python train.py --input="log_mel" --spec_augment=true --targets=["pitch class"] --num_classes=12 --mlp_ratio=6 --head_dim=64 --init="trunc_normal_002" --lr=0.0038 --max_precond_dim=1024 --one_sided=false --steps=2800 --warmup_steps=80
Rows from block 10 of a small audio embedding model, named by matrix and row number. Rows with one number belong to one neuron. Each number is 128 + 24 x the weight over its row's rms, rounded and kept within 0 to 255. All counts start at 0. Numbers have three digits each. After the name is the row's rms in percent of the matrix's.
After each neuron's rows are labels from the 100 clips, of 14976, where the neuron reaches its highest value: "top examples" is what is common among them; "loudest" is the band of the loudest frequency at the time of the peak. Only what is clearly more common there than usual is listed. The data: single notes of musical instruments (NSynth).
# fc1: second MLP up (model.blocks.10.mlp.fc1.weight, 768x128), inputs 0-127
# fc2: second MLP down (model.blocks.10.mlp.fc2.weight, 128x768, transposed), outputs 0-127

fc1.86 077:137106151168134097143088115163116154127137125139139128076107129133137136147094162135162123099109131089141107115128109139134146111147140135116129115137141070118120109203140084077115134125117082163161173160119153139105131132131165127126127133110125107149125103163150180127117135156110120146121137148099136167166137147168110136142081149152130144128141132109145141085112138125134101157197
fc2.86 086:122135111088167139111167137146138108126122121117135127194142150122124102137168112135125130149159130182119157113140199140114141158135131126150108137119157182133156174082130178139117115104115170120083090131140113118147126126154078103167136128144161132111146143125130076133115141093140127145119147114128143135134129113081132147101183097141141119113147135154140121163144128141120148134076
top examples: pitch class F#; octave 3; note: F#4; note: F#3
loudest: 250 to 500 Hz

fc1.686 077:119136098166094167121141185103144116133129125152172129082172102116133139170109117121165117122118156083150174136110150145119132124126121067135070113133139146132119118148121162176131100090150155119116147132161090125127153094107135135127153132150108136101138127115102094139097122121190126113139114144157179114102135146137070158109140094116120136123166102139131143138127136113128137147108
fc2.686 082:120121143116154078150099089103136129136142177108086117150095135173140122096130142092095133125118133135127084112120111107141151114146092156131167131088104134118119126141127091097125161174089107134146102119087165130087089136159120128134098141115171139120112105177120116108162131103083121136123147110097107124147115096102133064145121136130135127130114168120093126093117092130115099102147
top examples: octave 3; pitch class C#; note: C#3
loudest: 250 to 500 Hz

fc1.550 109:158124130143117128120161105123079120147087142157160100166119142107155118111112121146122121130084157134141113126131115149133150143142106150151155119126113214083107135111113128118098108151113151148127125123121107124103116110149106124152125118152119085110131141124134136100091131161098157118161141147123149098149126127040098103123090094112080122109095143129149172088138153118120125124181
fc2.550 099:081111143156136110156109136138185128119129119100114164101153146140121122140119142126114112103139083111110089118157121123123116128111153114104128116087160030147142094126178145084163106099144103093125139130106127133146163146144153133132128123130130120154131126105132102134124106123124124112093104097154103153114120128189114110130176170165153131142133129136082086122148126137141113155095
top examples: pitch class G
loudest: 2000 to 4000 Hz

fc1.631 083:127095160140173121119109100174120178122154111136132130132171141084133163135137161120116150104120118150146093141156132127147130107180128103156116173131128101148125100112125111134113140120148117088141110145133173156134144138150141163122169130126122094143164160093139175139143103161153122132111106148114123094135147087123116141173072104153142138145093163132101114146127090155087100119163
fc2.631 082:149130089110146134126148155094135126150108141088142137150108150165104096106127127156154079110096134130125128135099134134148156143058171143143114076111118166110141156131165179140158132117138148158156145131107115144105166103072102132106081160119094119096105115108129125111106141097117094112124110121118130126145097154117160130109142119072114162126127150109113161085099146119149139145132
top examples: pitch class A#; octave 7; note: A#7
loudest: 2000 to 4000 Hz

fc1.250 092:149144121143143133112114140125131120129112106156143155127057152159165168126119149115139102133157165124184121084150098173136121124117047121191112118108113149143138102123145114143139112137140119115143124138115120148119118129169125120166140132176120091162125116145153152105141076140135132089097122128109134153137134143100151140140110135075120084111128082080123144104155152116116111138117
fc2.250 093:094134128132105093087140148137157130170107132087108094138174145085084105156119125138138139139113126150097110156176120076118149099170184140071147122095163115092110179123138115126115119103129138157129137111128107117185121119104117151102086130077148135130105127144109118131130133125114126135173135128120116116116163125143123128130106113160133107108106144166170114158088116116118137117157
top examples: pitch class C; octave 7; note: C7
loudest: 2000 to 4000 Hz; 4000 to 8000 Hz

fc1.634 077:142100120132174109143102124123116131096114123128101156166125169154158118133105150151118132149109119127118082127112090140134107120098083128137160137130169128127121107118155135112152102090112167129152103131121141155123110169110126131156192111120115077153099124087156069097117135107111155146098091107142123099120169094156105122122115154119097089129139134152128145143080130127160131068135
fc2.634 083:130154119124094138145146119109119082121138159119151104099146083124143100157137128121149123084177099129149154143155156103105140134158175116132097159103141121105136121114109125141074138140145060126126154163110104115148147107145140132147068144129176173105102107150087160124134116150143106109163136129099143147140099131101147125168107126149128140134119155103151140092135145157150134182115
top examples: pitch class F; note: F4
loudest: 250 to 500 Hz

fc1.142 109:104136121175106159136126139133185131106137117128133129107204120131086091123108127086096125144141108128107096194142129120125163114165128127131134168118075135123097117133107184127125159096119137124141163147132103176117126088145124157172128094104145094150098106130137126093144125127129102107124151108113078095120121139122125106115102108100127113113106117103113112145166158121133152163147
fc2.142 106:137140110153155102164155146103102159165110124135116113154058175153164153146159144200162130097129162138128133082141155149130100143117140135100124124142173124149150145133149113103113083140118105113117098139117155153116119169094126112108139156152147145107138134154154113178112125129156118163108093150159149126112118161107136164110156171133113170134150135132116154129099152123133114128123
top examples: pitch class E; note: E5; note: E3; note: E4
loudest: 500 to 1000 Hz

fc1.537 091:071123102155136115099132151133135090144139103140154133104167095063139092131092135129125137126090096126160162108134104071111112089129130110124125157095132121154099111128118127161118124080116150154088133159148152135110142093113111160127140104132086124157127123099117122107127105123106136146154118154133099094130112119117130104126094139120080142094148165147138167160106069114141142096104
fc2.537 081:135125082118120149161137095079155151145090151134112117144087140190119126111133105112144117143161162130082091157108134140128123122139134137128143111109117152122135127142140101114117125145114087142178155116081082120132084142154146120132112113117135129072125154167120107166143132110106095058095110124125144116117130111137117139132148144132160075141127089116112108076169155116110116154129
top examples: pitch class C#; octave 5; note: C#5; note: C#4
loudest: 500 to 1000 Hz

fc1.336 146:133102087157124144121164115165138121160105128122146137109120118088111157176128127111169149146112137148164139123125104139170130111112133129141134117088140093093165123154109090128186096098148154119149100146168137144072140118133167157124108145142160114126193135122113125140123087151108143108089094120126171126155128144116130107148123079118114099101144137111142172126128177150106112141141
fc2.336 133:143111152109145072134124179126153127120088093164076130120146130167116098135103106101097121119118059122120111132158136066100136122116090113077136124126124124114124145106121120120074109085103133141151146136107133130153134129100107172137146127097094113154164110117083086151144143161105124122142144143105116183114135140105143135130117098135141136111123089144091119160141118125137136107093
top examples: pitch class C; octave 7; note: C7; note: C3
loudest: 2000 to 4000 Hz

fc1.416 093:127116128117079109105144098144149157148133091094120092124107091138117168142102124129151130088127089133141169133135132100160129129096131088133131137142112089100162133098106110138114166164132119183177109151145097160135166142141126132129127153130098092131113117136154124133123176132116131148064138190117111140134078124106083131121091138087135112115119141129152155119135150123121167106156
fc2.416 094:134129155171165127170108146118121122106130129169115138113114149133101095136168148164096166153100172120147130160109131133120139112145109143121105135087146163132098146149163141125140100106130116098076131137089144097138060122114130131094129114138146143104141152134142132157135067144159129103167105075155143138137154123144156136120148081136130137154133138159155101148106112114129078156090
top examples: pitch class C; octave 6; note: C6
loudest: 1000 to 2000 Hz

fc1.51 098:108165122128097152115148111114186112150163113126108147113140171107109149169144111102151168113145136142160127156141123136133153081149173115175149097168159110106139135183133055134166130102092117111141109148151149146105122092128153150138110130131135112109099125113119130120170127122142096115129148179149132117136091145111153148116145146084139151115157156119111158116128123159112149095134
fc2.51 097:149097119157168115157135137131106136098095165134129115122116094169127130105116195135095140155111105123120149121092096142144148159101069118102146144092084128153130114077171184105081123134138126128113133114122153125161109156111125095128128138112126152131151096135133109156089129113142150107150103100106143164145174121142144103136083120168123129101085129095145096138108140113119121137125
top examples: pitch class F#; octave 1
loudest: 250 to 500 Hz

fc1.364 105:079162131134128119124137112123158099085108088112133100109137166111118101133153182088113109109113123121165135151103158117112116060141135106101124144101129149161112125116133086135146096105145142124138126130148092088134150088125124112121129108139124090093136108154122149103099143075158133140125107123101122114136100129119124144086170119118107189136120072091127150145122118129125174088110
fc2.364 102:147108092128105126138128102135091141137107150148120144161127109124140130127127115131141145124139125160068111128122077148147166150141120137152153103148103142160127105136124139131087154145097123138124159156129153175097077121092123172123137116126134128130117133118095122185144112148097151131157172134143152153168182118116188120150091137135153088126148196140119083114127131136113099132169
top examples: pitch class F#; octave 3; note: F#3; note: F#4
loudest: 250 to 500 Hz

fc1.99 129:091120079100142107124101116137147161137092116155161143095135125134135134134102129095178110135093113118156161146104127087134131096106113144116111160119175113152116132169163146112090113178148103123145134121174155137142085095150114137166134142111080127118098094113143105117142127137144154173150130135126135119098120090138139115115096104125078120108162086087095128155133111144108099101131
fc2.99 113:185105130091135123153171095149120106116147139130115099142077108087133116124126144140106093101139113137118109152150104143138157162101103117160120095150109121106117104123121131124130127135091152088135125126067107139180126154107149109118125070099134104139143129134115134081148139126135114083134100108134082134119140126131096160142163182085147126161111149115152091124113118137112134152071
top examples: pitch class F; pitch class D#; instrument family: mallet
loudest: 500 to 1000 Hz

fc1.304 095:121129158109148161152129112143122157169139160116082096110135157136147128138136113137165105211113136123138085132169112157168155099157128109166111139113102150120165149105167070065080112134159114096144156163138092134134118135148147124098156108162100126142109125102105113115129115120162137107142119129113133117122148126093141117146104151136105112092144110150129121106106127170145128141128
fc2.304 095:130111119147086110114123158130143087091085120143124153132106099145171108134104153081105135072102136130082163127098142102110146130109151167114139128135162129136092112115090133189168114074119114117123114123113167120084175101117108119159140159124142157174148150129167161147125140133132148134092133134156144124136117144139132131083149117122167146138132142120141149126170165137106110108123
top examples: pitch class C; octave 7; octave 8; note: C8
loudest: 4000 to 8000 Hz; 2000 to 4000 Hz

fc1.659 074:133133117117158158085094132083144155134108098071111167152115158139086168102106127118127142144112120168128107120099146145126105117123173120116113134151152147100147131145113141136116104131134109108164152112181136121125115122158105139175140100081140069109110135136108082111103090127124125121167114141193122146116137107129134115137084141100101082125116116128133155113169118171117110133112
fc2.659 082:097123149135126134156162095132120125114153132191137105115195104132174108141158121173146109118132115154166180138166129142131146170123105121140119139128133120168105134132085125145173123132120117144137125154109128143147124157082148129090127165123135197119148128132152148145131155143122152138119135129063126125158121179126125163105143139143138155131158132135140113149088159152121115088158
top examples: pitch class F#; note: F#4; instrument family: organ; note: F#3
loudest: 250 to 500 Hz

fc1.407 095:126090109154125123096159139103085143117148148147134140161114149081101106118097104141173123131093112151137113138114181123142158109160158092160139130126153142122177153127134105133165150075158121116122145152112173083110143098117144161135100117123141088157103153123087117097157124146121138180119159088184119117161135124138129161115126146137139093146143153152124152141163133116123112130124
fc2.407 094:167176139126185146153111133147161157155090136113138137111121098146180128160148141125104151117137110150130144130146106122122109197153141165096149091129118124147107120101134131123094121149141126154132099101090124196158125144150079132137164152142126153117168128135160152180105115101165127117117106153099151140134120127095095148118154130131154159128101121094118114136106153156109104129126
top examples: octave 2
loudest: 250 to 500 Hz

fc1.312 136:184122117163149125102157122161168125155089115152156120146117131118143101143109118137130160128107151142133156123088143115149176140103112143102113079123125136117123122119180143105123126114127122097135122153136128126109113116140132145109119148141102067157115134096163102146101111110166104126123138142070140174154114108114140117121131180120128109120116083078082114108126176191151132100122
fc2.312 130:108104145088111107124104101113082127115122144080127101116156115109070100107137163129116117149129103136120095109112140120141077139103173084106126101128142067125157110118091085114143104094129129143132077097134119125138150106149125105092147154117139150085137137128113109125088146124089133117130106088137128126125133106126129149154090067110101159142177127108143141133161142085136126115130
top examples: pitch class G; note: G5
loudest: 2000 to 4000 Hz

fc1.322 118:103156139173076101106120033115119088147140137118120117093163137111141096118106121148115113144133097124116140130129144109107121084116094154118119161100152104139132114112125085116153164112099124126136080123137120131113118128112138118103129131134149111098116145136101155131095118120099145082150122197099114134171120104147141119151142133106101148103098113119112148136119130147186175100147
fc2.322 109:157118132102181144126176153166151182118109123132112175125144098126085135155126130107113150118107145115113128120114087157158125138099156094135128073132112150136126092119124149100128117150159125115143140116131120106143091116142137143139130106110129147131130109108128054111108119140137107183095138054145099131103136113102141127128096149173135163139162119154144122141126134113071108104104
top examples: pitch class G; octave 3; note: G3; note: G4
loudest: 250 to 500 Hz

fc1.131 102:171117097124115156144109186126091114143140112137109134111177135122135129172135102131110131123112135158132135163096154129122120135163101126114105147132135158136157117152075106119184169119135171139122175142132136088116110127174147100199121115126134132109126145137095091120133091126143090157129112139121074123107157112098122141121158129105150118109154139163109119101111156159090098104111
fc2.131 094:096127126140144110142145101109163147096121110117137110120085125149151137127104183155137126085122121129094147105128118108130137116121132094122153136113111117135099151103153155135076119099081110105149058092120151154129140123093097138072111137146092134171125092120168155161114149118129128106146143121123173152183080125156093148122127131135114129141076123085144119151146113120165135127115
top examples: pitch class C; organ; note: C5; note: C4
loudest: 500 to 1000 Hz

fc1.471 112:107149165137135117146148125126131116107133150131155136115169098110151103120157123130116075129172099132150127122160133095133147089169135086142104151127142139098127143099106146079098095154127106064101129124127127122119155088097109121140137146106134139085141188134159161145134110130152135150108122142100127139118101103156152118138143156124114139119087200122141154121139142167127084083101
fc2.471 102:163123107104134141111104137119136144121112118127115108125121145114078132112132116189137159130089112144114095142099128167136108164074124160136149133131105128154104143167146134153149114093122127173143113125091113158141100125140153146111123132141097111160114099107115091108088154113119110106151120141187135130119158152114094139094117126121146148146148100146126079111083084089115203136119
top examples: octave 2; octave 1; brass
loudest: 250 to 500 Hz

fc1.689 079:126130150119147132106127140149136198081129110102110130130128124115105146101101145130204101112135123146127157097164139133122107145112152117164143124113109145145127156113146141111094148128128133132172116149103156133180151143116112150166154141176154116105132166139084150113121113103132137111137120106077142161104151117120114160151151087135104116085120099091125167130078137163138167101113
fc2.689 080:147162105148122133124158131120126106135123155147142127143146133127157120120172115126084133174152153112167130133100106126151165083124158138111099119149153125111140143160125108131149096111106161142146149093152114146126130124162162140102123100089144153149119115138149110167135137181142105152142154169167171125161124143135142122074095185131155104182138139139134098124183101104147089113124
top examples: pitch class C; pitch class F#; octave 6
loudest: 2000 to 4000 Hz

fc1.202 103:134113111121130111149158088152085097100123140120107129144117094127124120118147153119111121132084134111125125090144165129155108150158133110124112149145136094135107115111130156108177101133109129165142150180128132128151195131156129119097160117174159135100138128138105178159075128107116168088098111088132135146137124098127124180145115161103110150151087098102133077121151132116150108125105
fc2.202 104:128116125138142131085103147133141161147122103134180118108130181102115119125131085119163143112167156107135144176108105125100124142107124147111136098091093150110140150142136094137055138140158161068124154087142120103100083090139101142157110159121098124172127120142135077132169108140130115140151145176135098113145126155139149107140132095153138121114115146141137158145145115115128165143133
top examples: octave 2; pitch class G; vocal
loudest: 250 to 500 Hz

fc1.529 077:116167164130114145052135100141136133141159160154100127100123119161181123112131165136090127100128131113161149144126155116138138119083111139096127122118112133112107100089168129111126093120134087097107087147164128158162153149102159166126140137126130149152143108162105101083118128125153139107141085132108129118109085140116123126091085130127180165151133092113118135120134131146141164095135
fc2.529 086:118108100147117126157143170114113135122114132083152156115165138091070144145120111076151142142124133155096127149145134154098128125150137144143085114129157134144128140159124127146123151144082192141147136116115130086079121126139112112118115115137120138134132120073174126127121134150109150131147181148124133107103178148135175149146147125108100134096187163162168139120141125129101138155091
top examples: pitch class G#; octave 6; note: G#6
loudest: 1000 to 2000 Hz; 2000 to 4000 Hz

fc1.260 100:134115083125168164130122118106116133088173149139144114155131109129150104151140130138168110161099098126099132112143151166144142145115125105191109146116118129119077128125137170103136109151079144066153151140131149141120148160134138131131196134102160103093064131134129131139133150122133178139127119127094134117125132119131145118081108154126112135123124149085117169093126094136147092142139
fc2.260 097:144136165098134108140139086178124117165122116096148170082139127109136131113129109161115152098129183124178112153108121069149125104151117142097147145114114132117141106140108127156119148122144149156144141160175125137148138096116100137152113128154132161153170078154155095112168107109136122147144106141171123130129171147112073134155145130157152154127128134160139101118130181126110153119108
top examples: pitch class F; octave 3; note: F3; octave 4
loudest: 250 to 500 Hz

fc1.759 078:140171110135120183135172115114099119146124142106158115117107113143117105142137118133128157112121108109133160137122154123143118092088147097122181116137107132144092119101168115133102101107136140109155112113111133131119135124130141156155120151129116074111113132104150099171145117062088115181114111168135088160097121109172120180134150172093104144098110119115125176104162125144154129121114
fc2.759 074:152084161190129113105131126123110117155133115112138131120191160100130136107093163113135131141101124158150097125136094132119148151110136117115079146129134092142161086186144100130177146142109105162112136124140129156147097130100124126114145120142154121134133139156087132112110142177100089093134141120156140079142100140117120111150122137143123120169144120126108105138092158099071092096123
top examples: pitch class G; mallet; octave 5; note: G5
loudest: 500 to 1000 Hz

fc1.531 085:164170128122132145104135124108092137127109129136138162091141193094133103118125129092134175121089146170139141161120138128125122087143125124110145096149151129096131156121134145140117155110129120117137130125190159159108117144168138120132146130071142077124148163162156136145121124133154144109157134117172149120142118100139142162117091173124167123145099158166092165141153127159126083138149
fc2.531 089:125099149155112118148124109130161124125124126122101114156144084152119152148119117151136101133167053103145131092148110139110151187130112133114095134109128154155107097145130109088148089152119129123124134122109108113129134121064132148107083134153134152146123063108128094110121125103123116144106106170100111166133147150089122132107125104155074156123160087092150101094119141128103148141115
top examples: pitch class G; octave 6; note: G6; note: G5
loudest: 1000 to 2000 Hz

fc1.42 096:165142155121124125111084141108110140112166115126126152153143127164123092086114141159154126080123188118122109159129102125143106175121122132117074105113107161159100130123159132156151107122152108141112133159152151080146091108185133154156132116124183146108148115154116139146094110107117123089072147118103152108118132095158140130104097122127121103147117148100118141124084116132120123125086
fc2.42 097:113139123108112145146141137163141110157113162114146119122099139117144117151126103093097099153161115128144164096117151101119136104147180129151197138139135112109143096134111104096082162139128178118139146101117135114136140159167162087092071161115137140100096146103153126115159149162143087166171128126156131163132139138108096115145161132103122138111152110162134102133133114120158157115159
top examples: octave 5; pitch class F
loudest: 500 to 1000 Hz

fc1.592 098:143143110112160157129108127147155138155152144155193169177153163147123086100137130132135151156142104144140143132093133115107152151100119120209124153108130131126161165120135126128119139125158123155165125151151136169125118134135122117167190115133152094105154114132094127135102148166162156137087135132115114126146148130097134134140152098146117081155130149176123148104142124124134180135151
fc2.592 093:078161208125106140116142118120145140142117117135102107080111132121145176148129133125137153137122162124124113151168149148126128129175107134097136132147127161126135095145124127142127137115168096143112163111090109139140142089109145114115090156117098176115083161143150136138173061124130123139119085107128123133124126111134116106131110158079126177106137105115153122136118120180141114109086
top examples: pitch class F; pitch class E
loudest: 500 to 1000 Hz

fc1.72 076:121131143121152110132132126114133116071115102118165132121145096102148162136139151131154121189158125172125122138145065093142134073085115143128077150098138159136133169152155126123132109097133108106139120088101131154117137093174133122177127106150151106096115104103126098165126107123126121103107098119147134096136152159147124131153119134103143106101155142134158159105125148152189110151124
fc2.72 082:120117140141118143116088147151125119157115162173106130146139098159160124137120122162123102088126114122135138142137173155121073144171121072122149097124108127123111090083131131140110128134107143139142149164135098087125137149107134088100112153063117129140123152137137133108130158154130114145118169157095121156104143086135091103097083102157104128150099103134156135137108117115084136080160
top examples: pitch class G#; octave 6; note: G#6
loudest: 1000 to 2000 Hz; 2000 to 4000 Hz

fc1.501 099:119169131069095142179102124152105175173093114101140150094103129100129097139091103095104125129166137078101119136148087109115151116154157135156093149108132140146145132118173125183170151104184164134140130113138119164115138121117101124128163145132127125143125163133145116100103164131139114154092143123108166109123117120124131174124106123146134104115143136137132124137166137159112129114163
fc2.501 107:124138163183123133123107110118137062135129102143100081130135125149153158115149208162175138138109126131157117125125156099095152143136110138109167121115141159098106146147101132079083103126068099133142132142100093150134103126134144144114118150125122141123139109135114128148157106108157143113106142123123130138126128121128159057093139143091083140119092118122126129079153118110122142132136
top examples: pitch class F; octave 4; note: F4; note: F3
loudest: 250 to 500 Hz

fc1.521 106:109120168096129145088103126090109105154127101140073140171120163145151118090152095086161153144129148125124145143158093140119154094142100150134088140084067158114114117105147160104156119099114132118141134121178129135135130106162142095107109102113141127111106123155076159121131179117123129113131122072096086139159125120124146135108124149093150139144121106108091145108106127136136147141130
fc2.521 096:116140117169119119120134160169130172093116143135154090085137100122139087141082119145089083123134136119159128122127158129120125123165139102147165113164175128133113140152126081179079121139139123084106151144075095110133134128103131129136161175139103153119137138144184101142145075115144119136074110169143159126111155120155110129112115107151114123096113130115116107126134123118136111144138
top examples: pitch class G#; octave 7; note: G#7; note: G#6
loudest: 2000 to 4000 Hz; 1000 to 2000 Hz

fc1.438 074:139149185131140105112120089135135118139142152136087147155160146103106124085100123134106127130108115134129144127104144072114122154154187117101146145110110115090176149144131123105131146111073118167131158162176124116133121137099076116109164094103148090180085098152127129150134140126102130113117144137144101120097134112134108107154138162192143127103100126146151119106113110140145146118140
fc2.438 083:108097121119094149135137120104131148135127106080119122072091104145124140151147121104126123141154122102125145099111120166148119101144083142128109084137167102160099119101134095147125096132157135067132109122146112122081123118146157105110145146140122191058139157128122105110111113112144149135114138102108150157142138118155167146065102145096125155123128129121117135155179143110123109144094
top examples: pitch class F#; octave 3; note: F#3
loudest: 250 to 500 Hz

fc1.156 080:111150101119125127103133141111126155160160107137153115083157159108130076165098151107135123140093137114170120166113143163143136100107116122140121123148139136185165174162146122107145112096119146093151112138118098144122103131144160182193133095171151117084106094122124075116131139114151091123078126130104160117136147143138107123140115095149138152110144136118117112142093146128154119110113
fc2.156 084:160101159150142121165092118154124115101097147116077130136073114155177124105136082086148173125124162167060142102124131099128135119143114125124101132124126134089091130118109147123099130151159112131128137136145169105132144144132104081077136176115161146175110125145130118154144125163096148114149115143152122147138122151122146175129110136115124113135108130161159106123162093131116126153147
top examples: pitch class C; octave 5; note: C5; note: C3
loudest: 500 to 1000 Hz

fc1.349 104:138119122140122112068132086144151152130112132084142153113078119161161138166111116107178115101120109093140156107118122140143142164156126140197103126080080103151117122116161158165141120131083122166165134179113137153134140127139128116132150100102120114101119156104105107124121118133120135108132137152108145146115134180155115155107162081132136108117135108112139140117140173171102139131130
fc2.349 101:150136102122140150179122151102144109104150124168129095133151148062100103107159138131108114131109137153132135184141130134109113111104152123111163151164142159079112158121108147083087147105111159088113146116107120129113154145156133165142125184168128128128172106158110103141139097134164110148122128126145106102148177099112138136158095170136130140118110157157129139174109120136129129110116
top examples: octave 3; pitch class D#; note: C3; note: D#4
loudest: 250 to 500 Hz

fc1.711 086:139151101199081105131136162142143118132130143157152127100123175095148122136092122153106079117124158093114128117124111108151139142173128145169123166107137158120146131086105145167150146098128121148159117141131116138123161100122159127138114105147108085097145120138129149137169091121100140122138145125114129072176125193099131136069131089101128119120145144106128119106158138120129150125115
fc2.711 092:124143155100138174123116128129149162146116126122095095123131140173095167105176129126153167132142096154150154132142148141123124105089115128061162125161108135132090114160159110109125102144143072130093142129101162161133122105103087122115164141113152120125101106155087118129095143125148120152110083157119135138138114091116112142189119137125139127106117130134110148164084098160145096137141
top examples: pitch class E; octave 4; note: E4
loudest: 250 to 500 Hz

fc1.171 086:117146150115107152093095107149127162134120114095116130158096135089160123074113172131103125102115153064095124102131119101162119110119108129139159115154160148089165154133124109122153129143132106107117131186126160108123106119135169130154106134121120131152143139093087137084104128148138109152136096150139154125103182097133153157174127114144089135146133171086138154097106118140140128115150
fc2.171 088:164123125160169132143119163128134101119146135144133126111130121140110133120158102133164098175124130186155119139152137131131167153128156127137087127122105151133104113101110097123111115100136154136168147088119111149146149096175083121084128134116146185115072093151140136149129132108123136107094153054117132105163078147134111113114122137143171122130127094160128131155157154119124158153120
top examples: pitch class A#; octave 7; note: A#7
loudest: 2000 to 4000 Hz

fc1.289 093:150108114125127113161116095113099136112111120088081157111124146123162120106141130113122069091133184121114108153154077157092139169157159133157144153115126124074118138088118151114121087093182112113128150114105106129113145086121148153114161149152139151164104116108140164130161118151108133122154141163135124126138169107110099179114103126123143122095144105119138149111119143131141097109162
fc2.289 107:080137107123165121070121137157148104141112110129161140142148143148123125152134122176131133121126118134155134056109143056176109083072101129119100103132146129142113126137176136146140125124117088118100111139136147138093168165161113119148137093119114118083140124118120090140110125111132125135084140125109123099125103138144147085132133132138109116156106185113102119115136141114132172152103
top examples: pitch class A#; octave 7; note: A#7
loudest: 2000 to 4000 Hz

fc1.39 125:132124116158152109129129147144161130140102082105138113159124113098175138140147127174152117141104140103135119138161184133128129137110141151143115138156120093120118112102152138133139106111104118127140121145169093149083119092104118129171115129151078106102132128108112146108120148137215141132134114120119133105080132091147089150072113122112109083094113106129138140085130178125164153121109
fc2.39 117:100158157103104123164114126140083103126141157147114140113162185162104115083114149121091105127174089165138126123070117120155108123118103140137162133126140121153124143159140094135128153101127084137125115131100133101146146141100135144089134117106117153134140149135160107158109113124060124108168111125126127148152129170138169099171081110136151155154155149149146141169141143116113107132136
top examples: pitch class A; octave 6; octave 7; note: A6
loudest: 1000 to 2000 Hz; 2000 to 4000 Hz

fc1.577 103:128104189135130134130102122126134117171124118124149149149120117128089132147130126152159129099126137156162188072158094058140160130147141140114118141137103132163091136164117143130119129166166107145128110150138165143110136132136109151149128170115107109148102089120137165120156094129138182141114133136074118111103105164131087155099144153129131156126160107150132124095111148134111140081134
fc2.577 102:126158090095101130096161116137128133114141110148088090108136089102180105119132144113094114143152116096098069177091162191120092108117136126155129110092137118092161106109136113097153114150091138134109151144106119083158082127103121113103122139132136142091150152147114088121102143119115096108124124137160115146116139103124157097152116113122154116106101138129151146171126107112120145124098
top examples: pitch class C#; octave 2
loudest: 250 to 500 Hz

fc1.344 113:139170141147153134134152092132145144110128118139143103127155118122164098178098137116125108111139087165157137096110099118172115075118140104138135145110118080152093125128126138140108115076111117120115122120132146103171136129103095132140141135119136172110134109114115077127110095100164136164175096183119144183126103125105147124134120122157071168115124178126101142122113126107141107116114
fc2.344 108:103102092127097109141110123142103108096138151103139130147115115137112134066131126120157140117095169099088148147126147134117152153149116123116110116154103152095140147119098119095139152174115114168140123143167120108092121117145175107083123101135118091159129162134110145120156163141069137116080156135124123103121131122165108176123160142084156070132125101150161133146130136116120139167108
top examples: pitch class G#
loudest: 250 to 500 Hz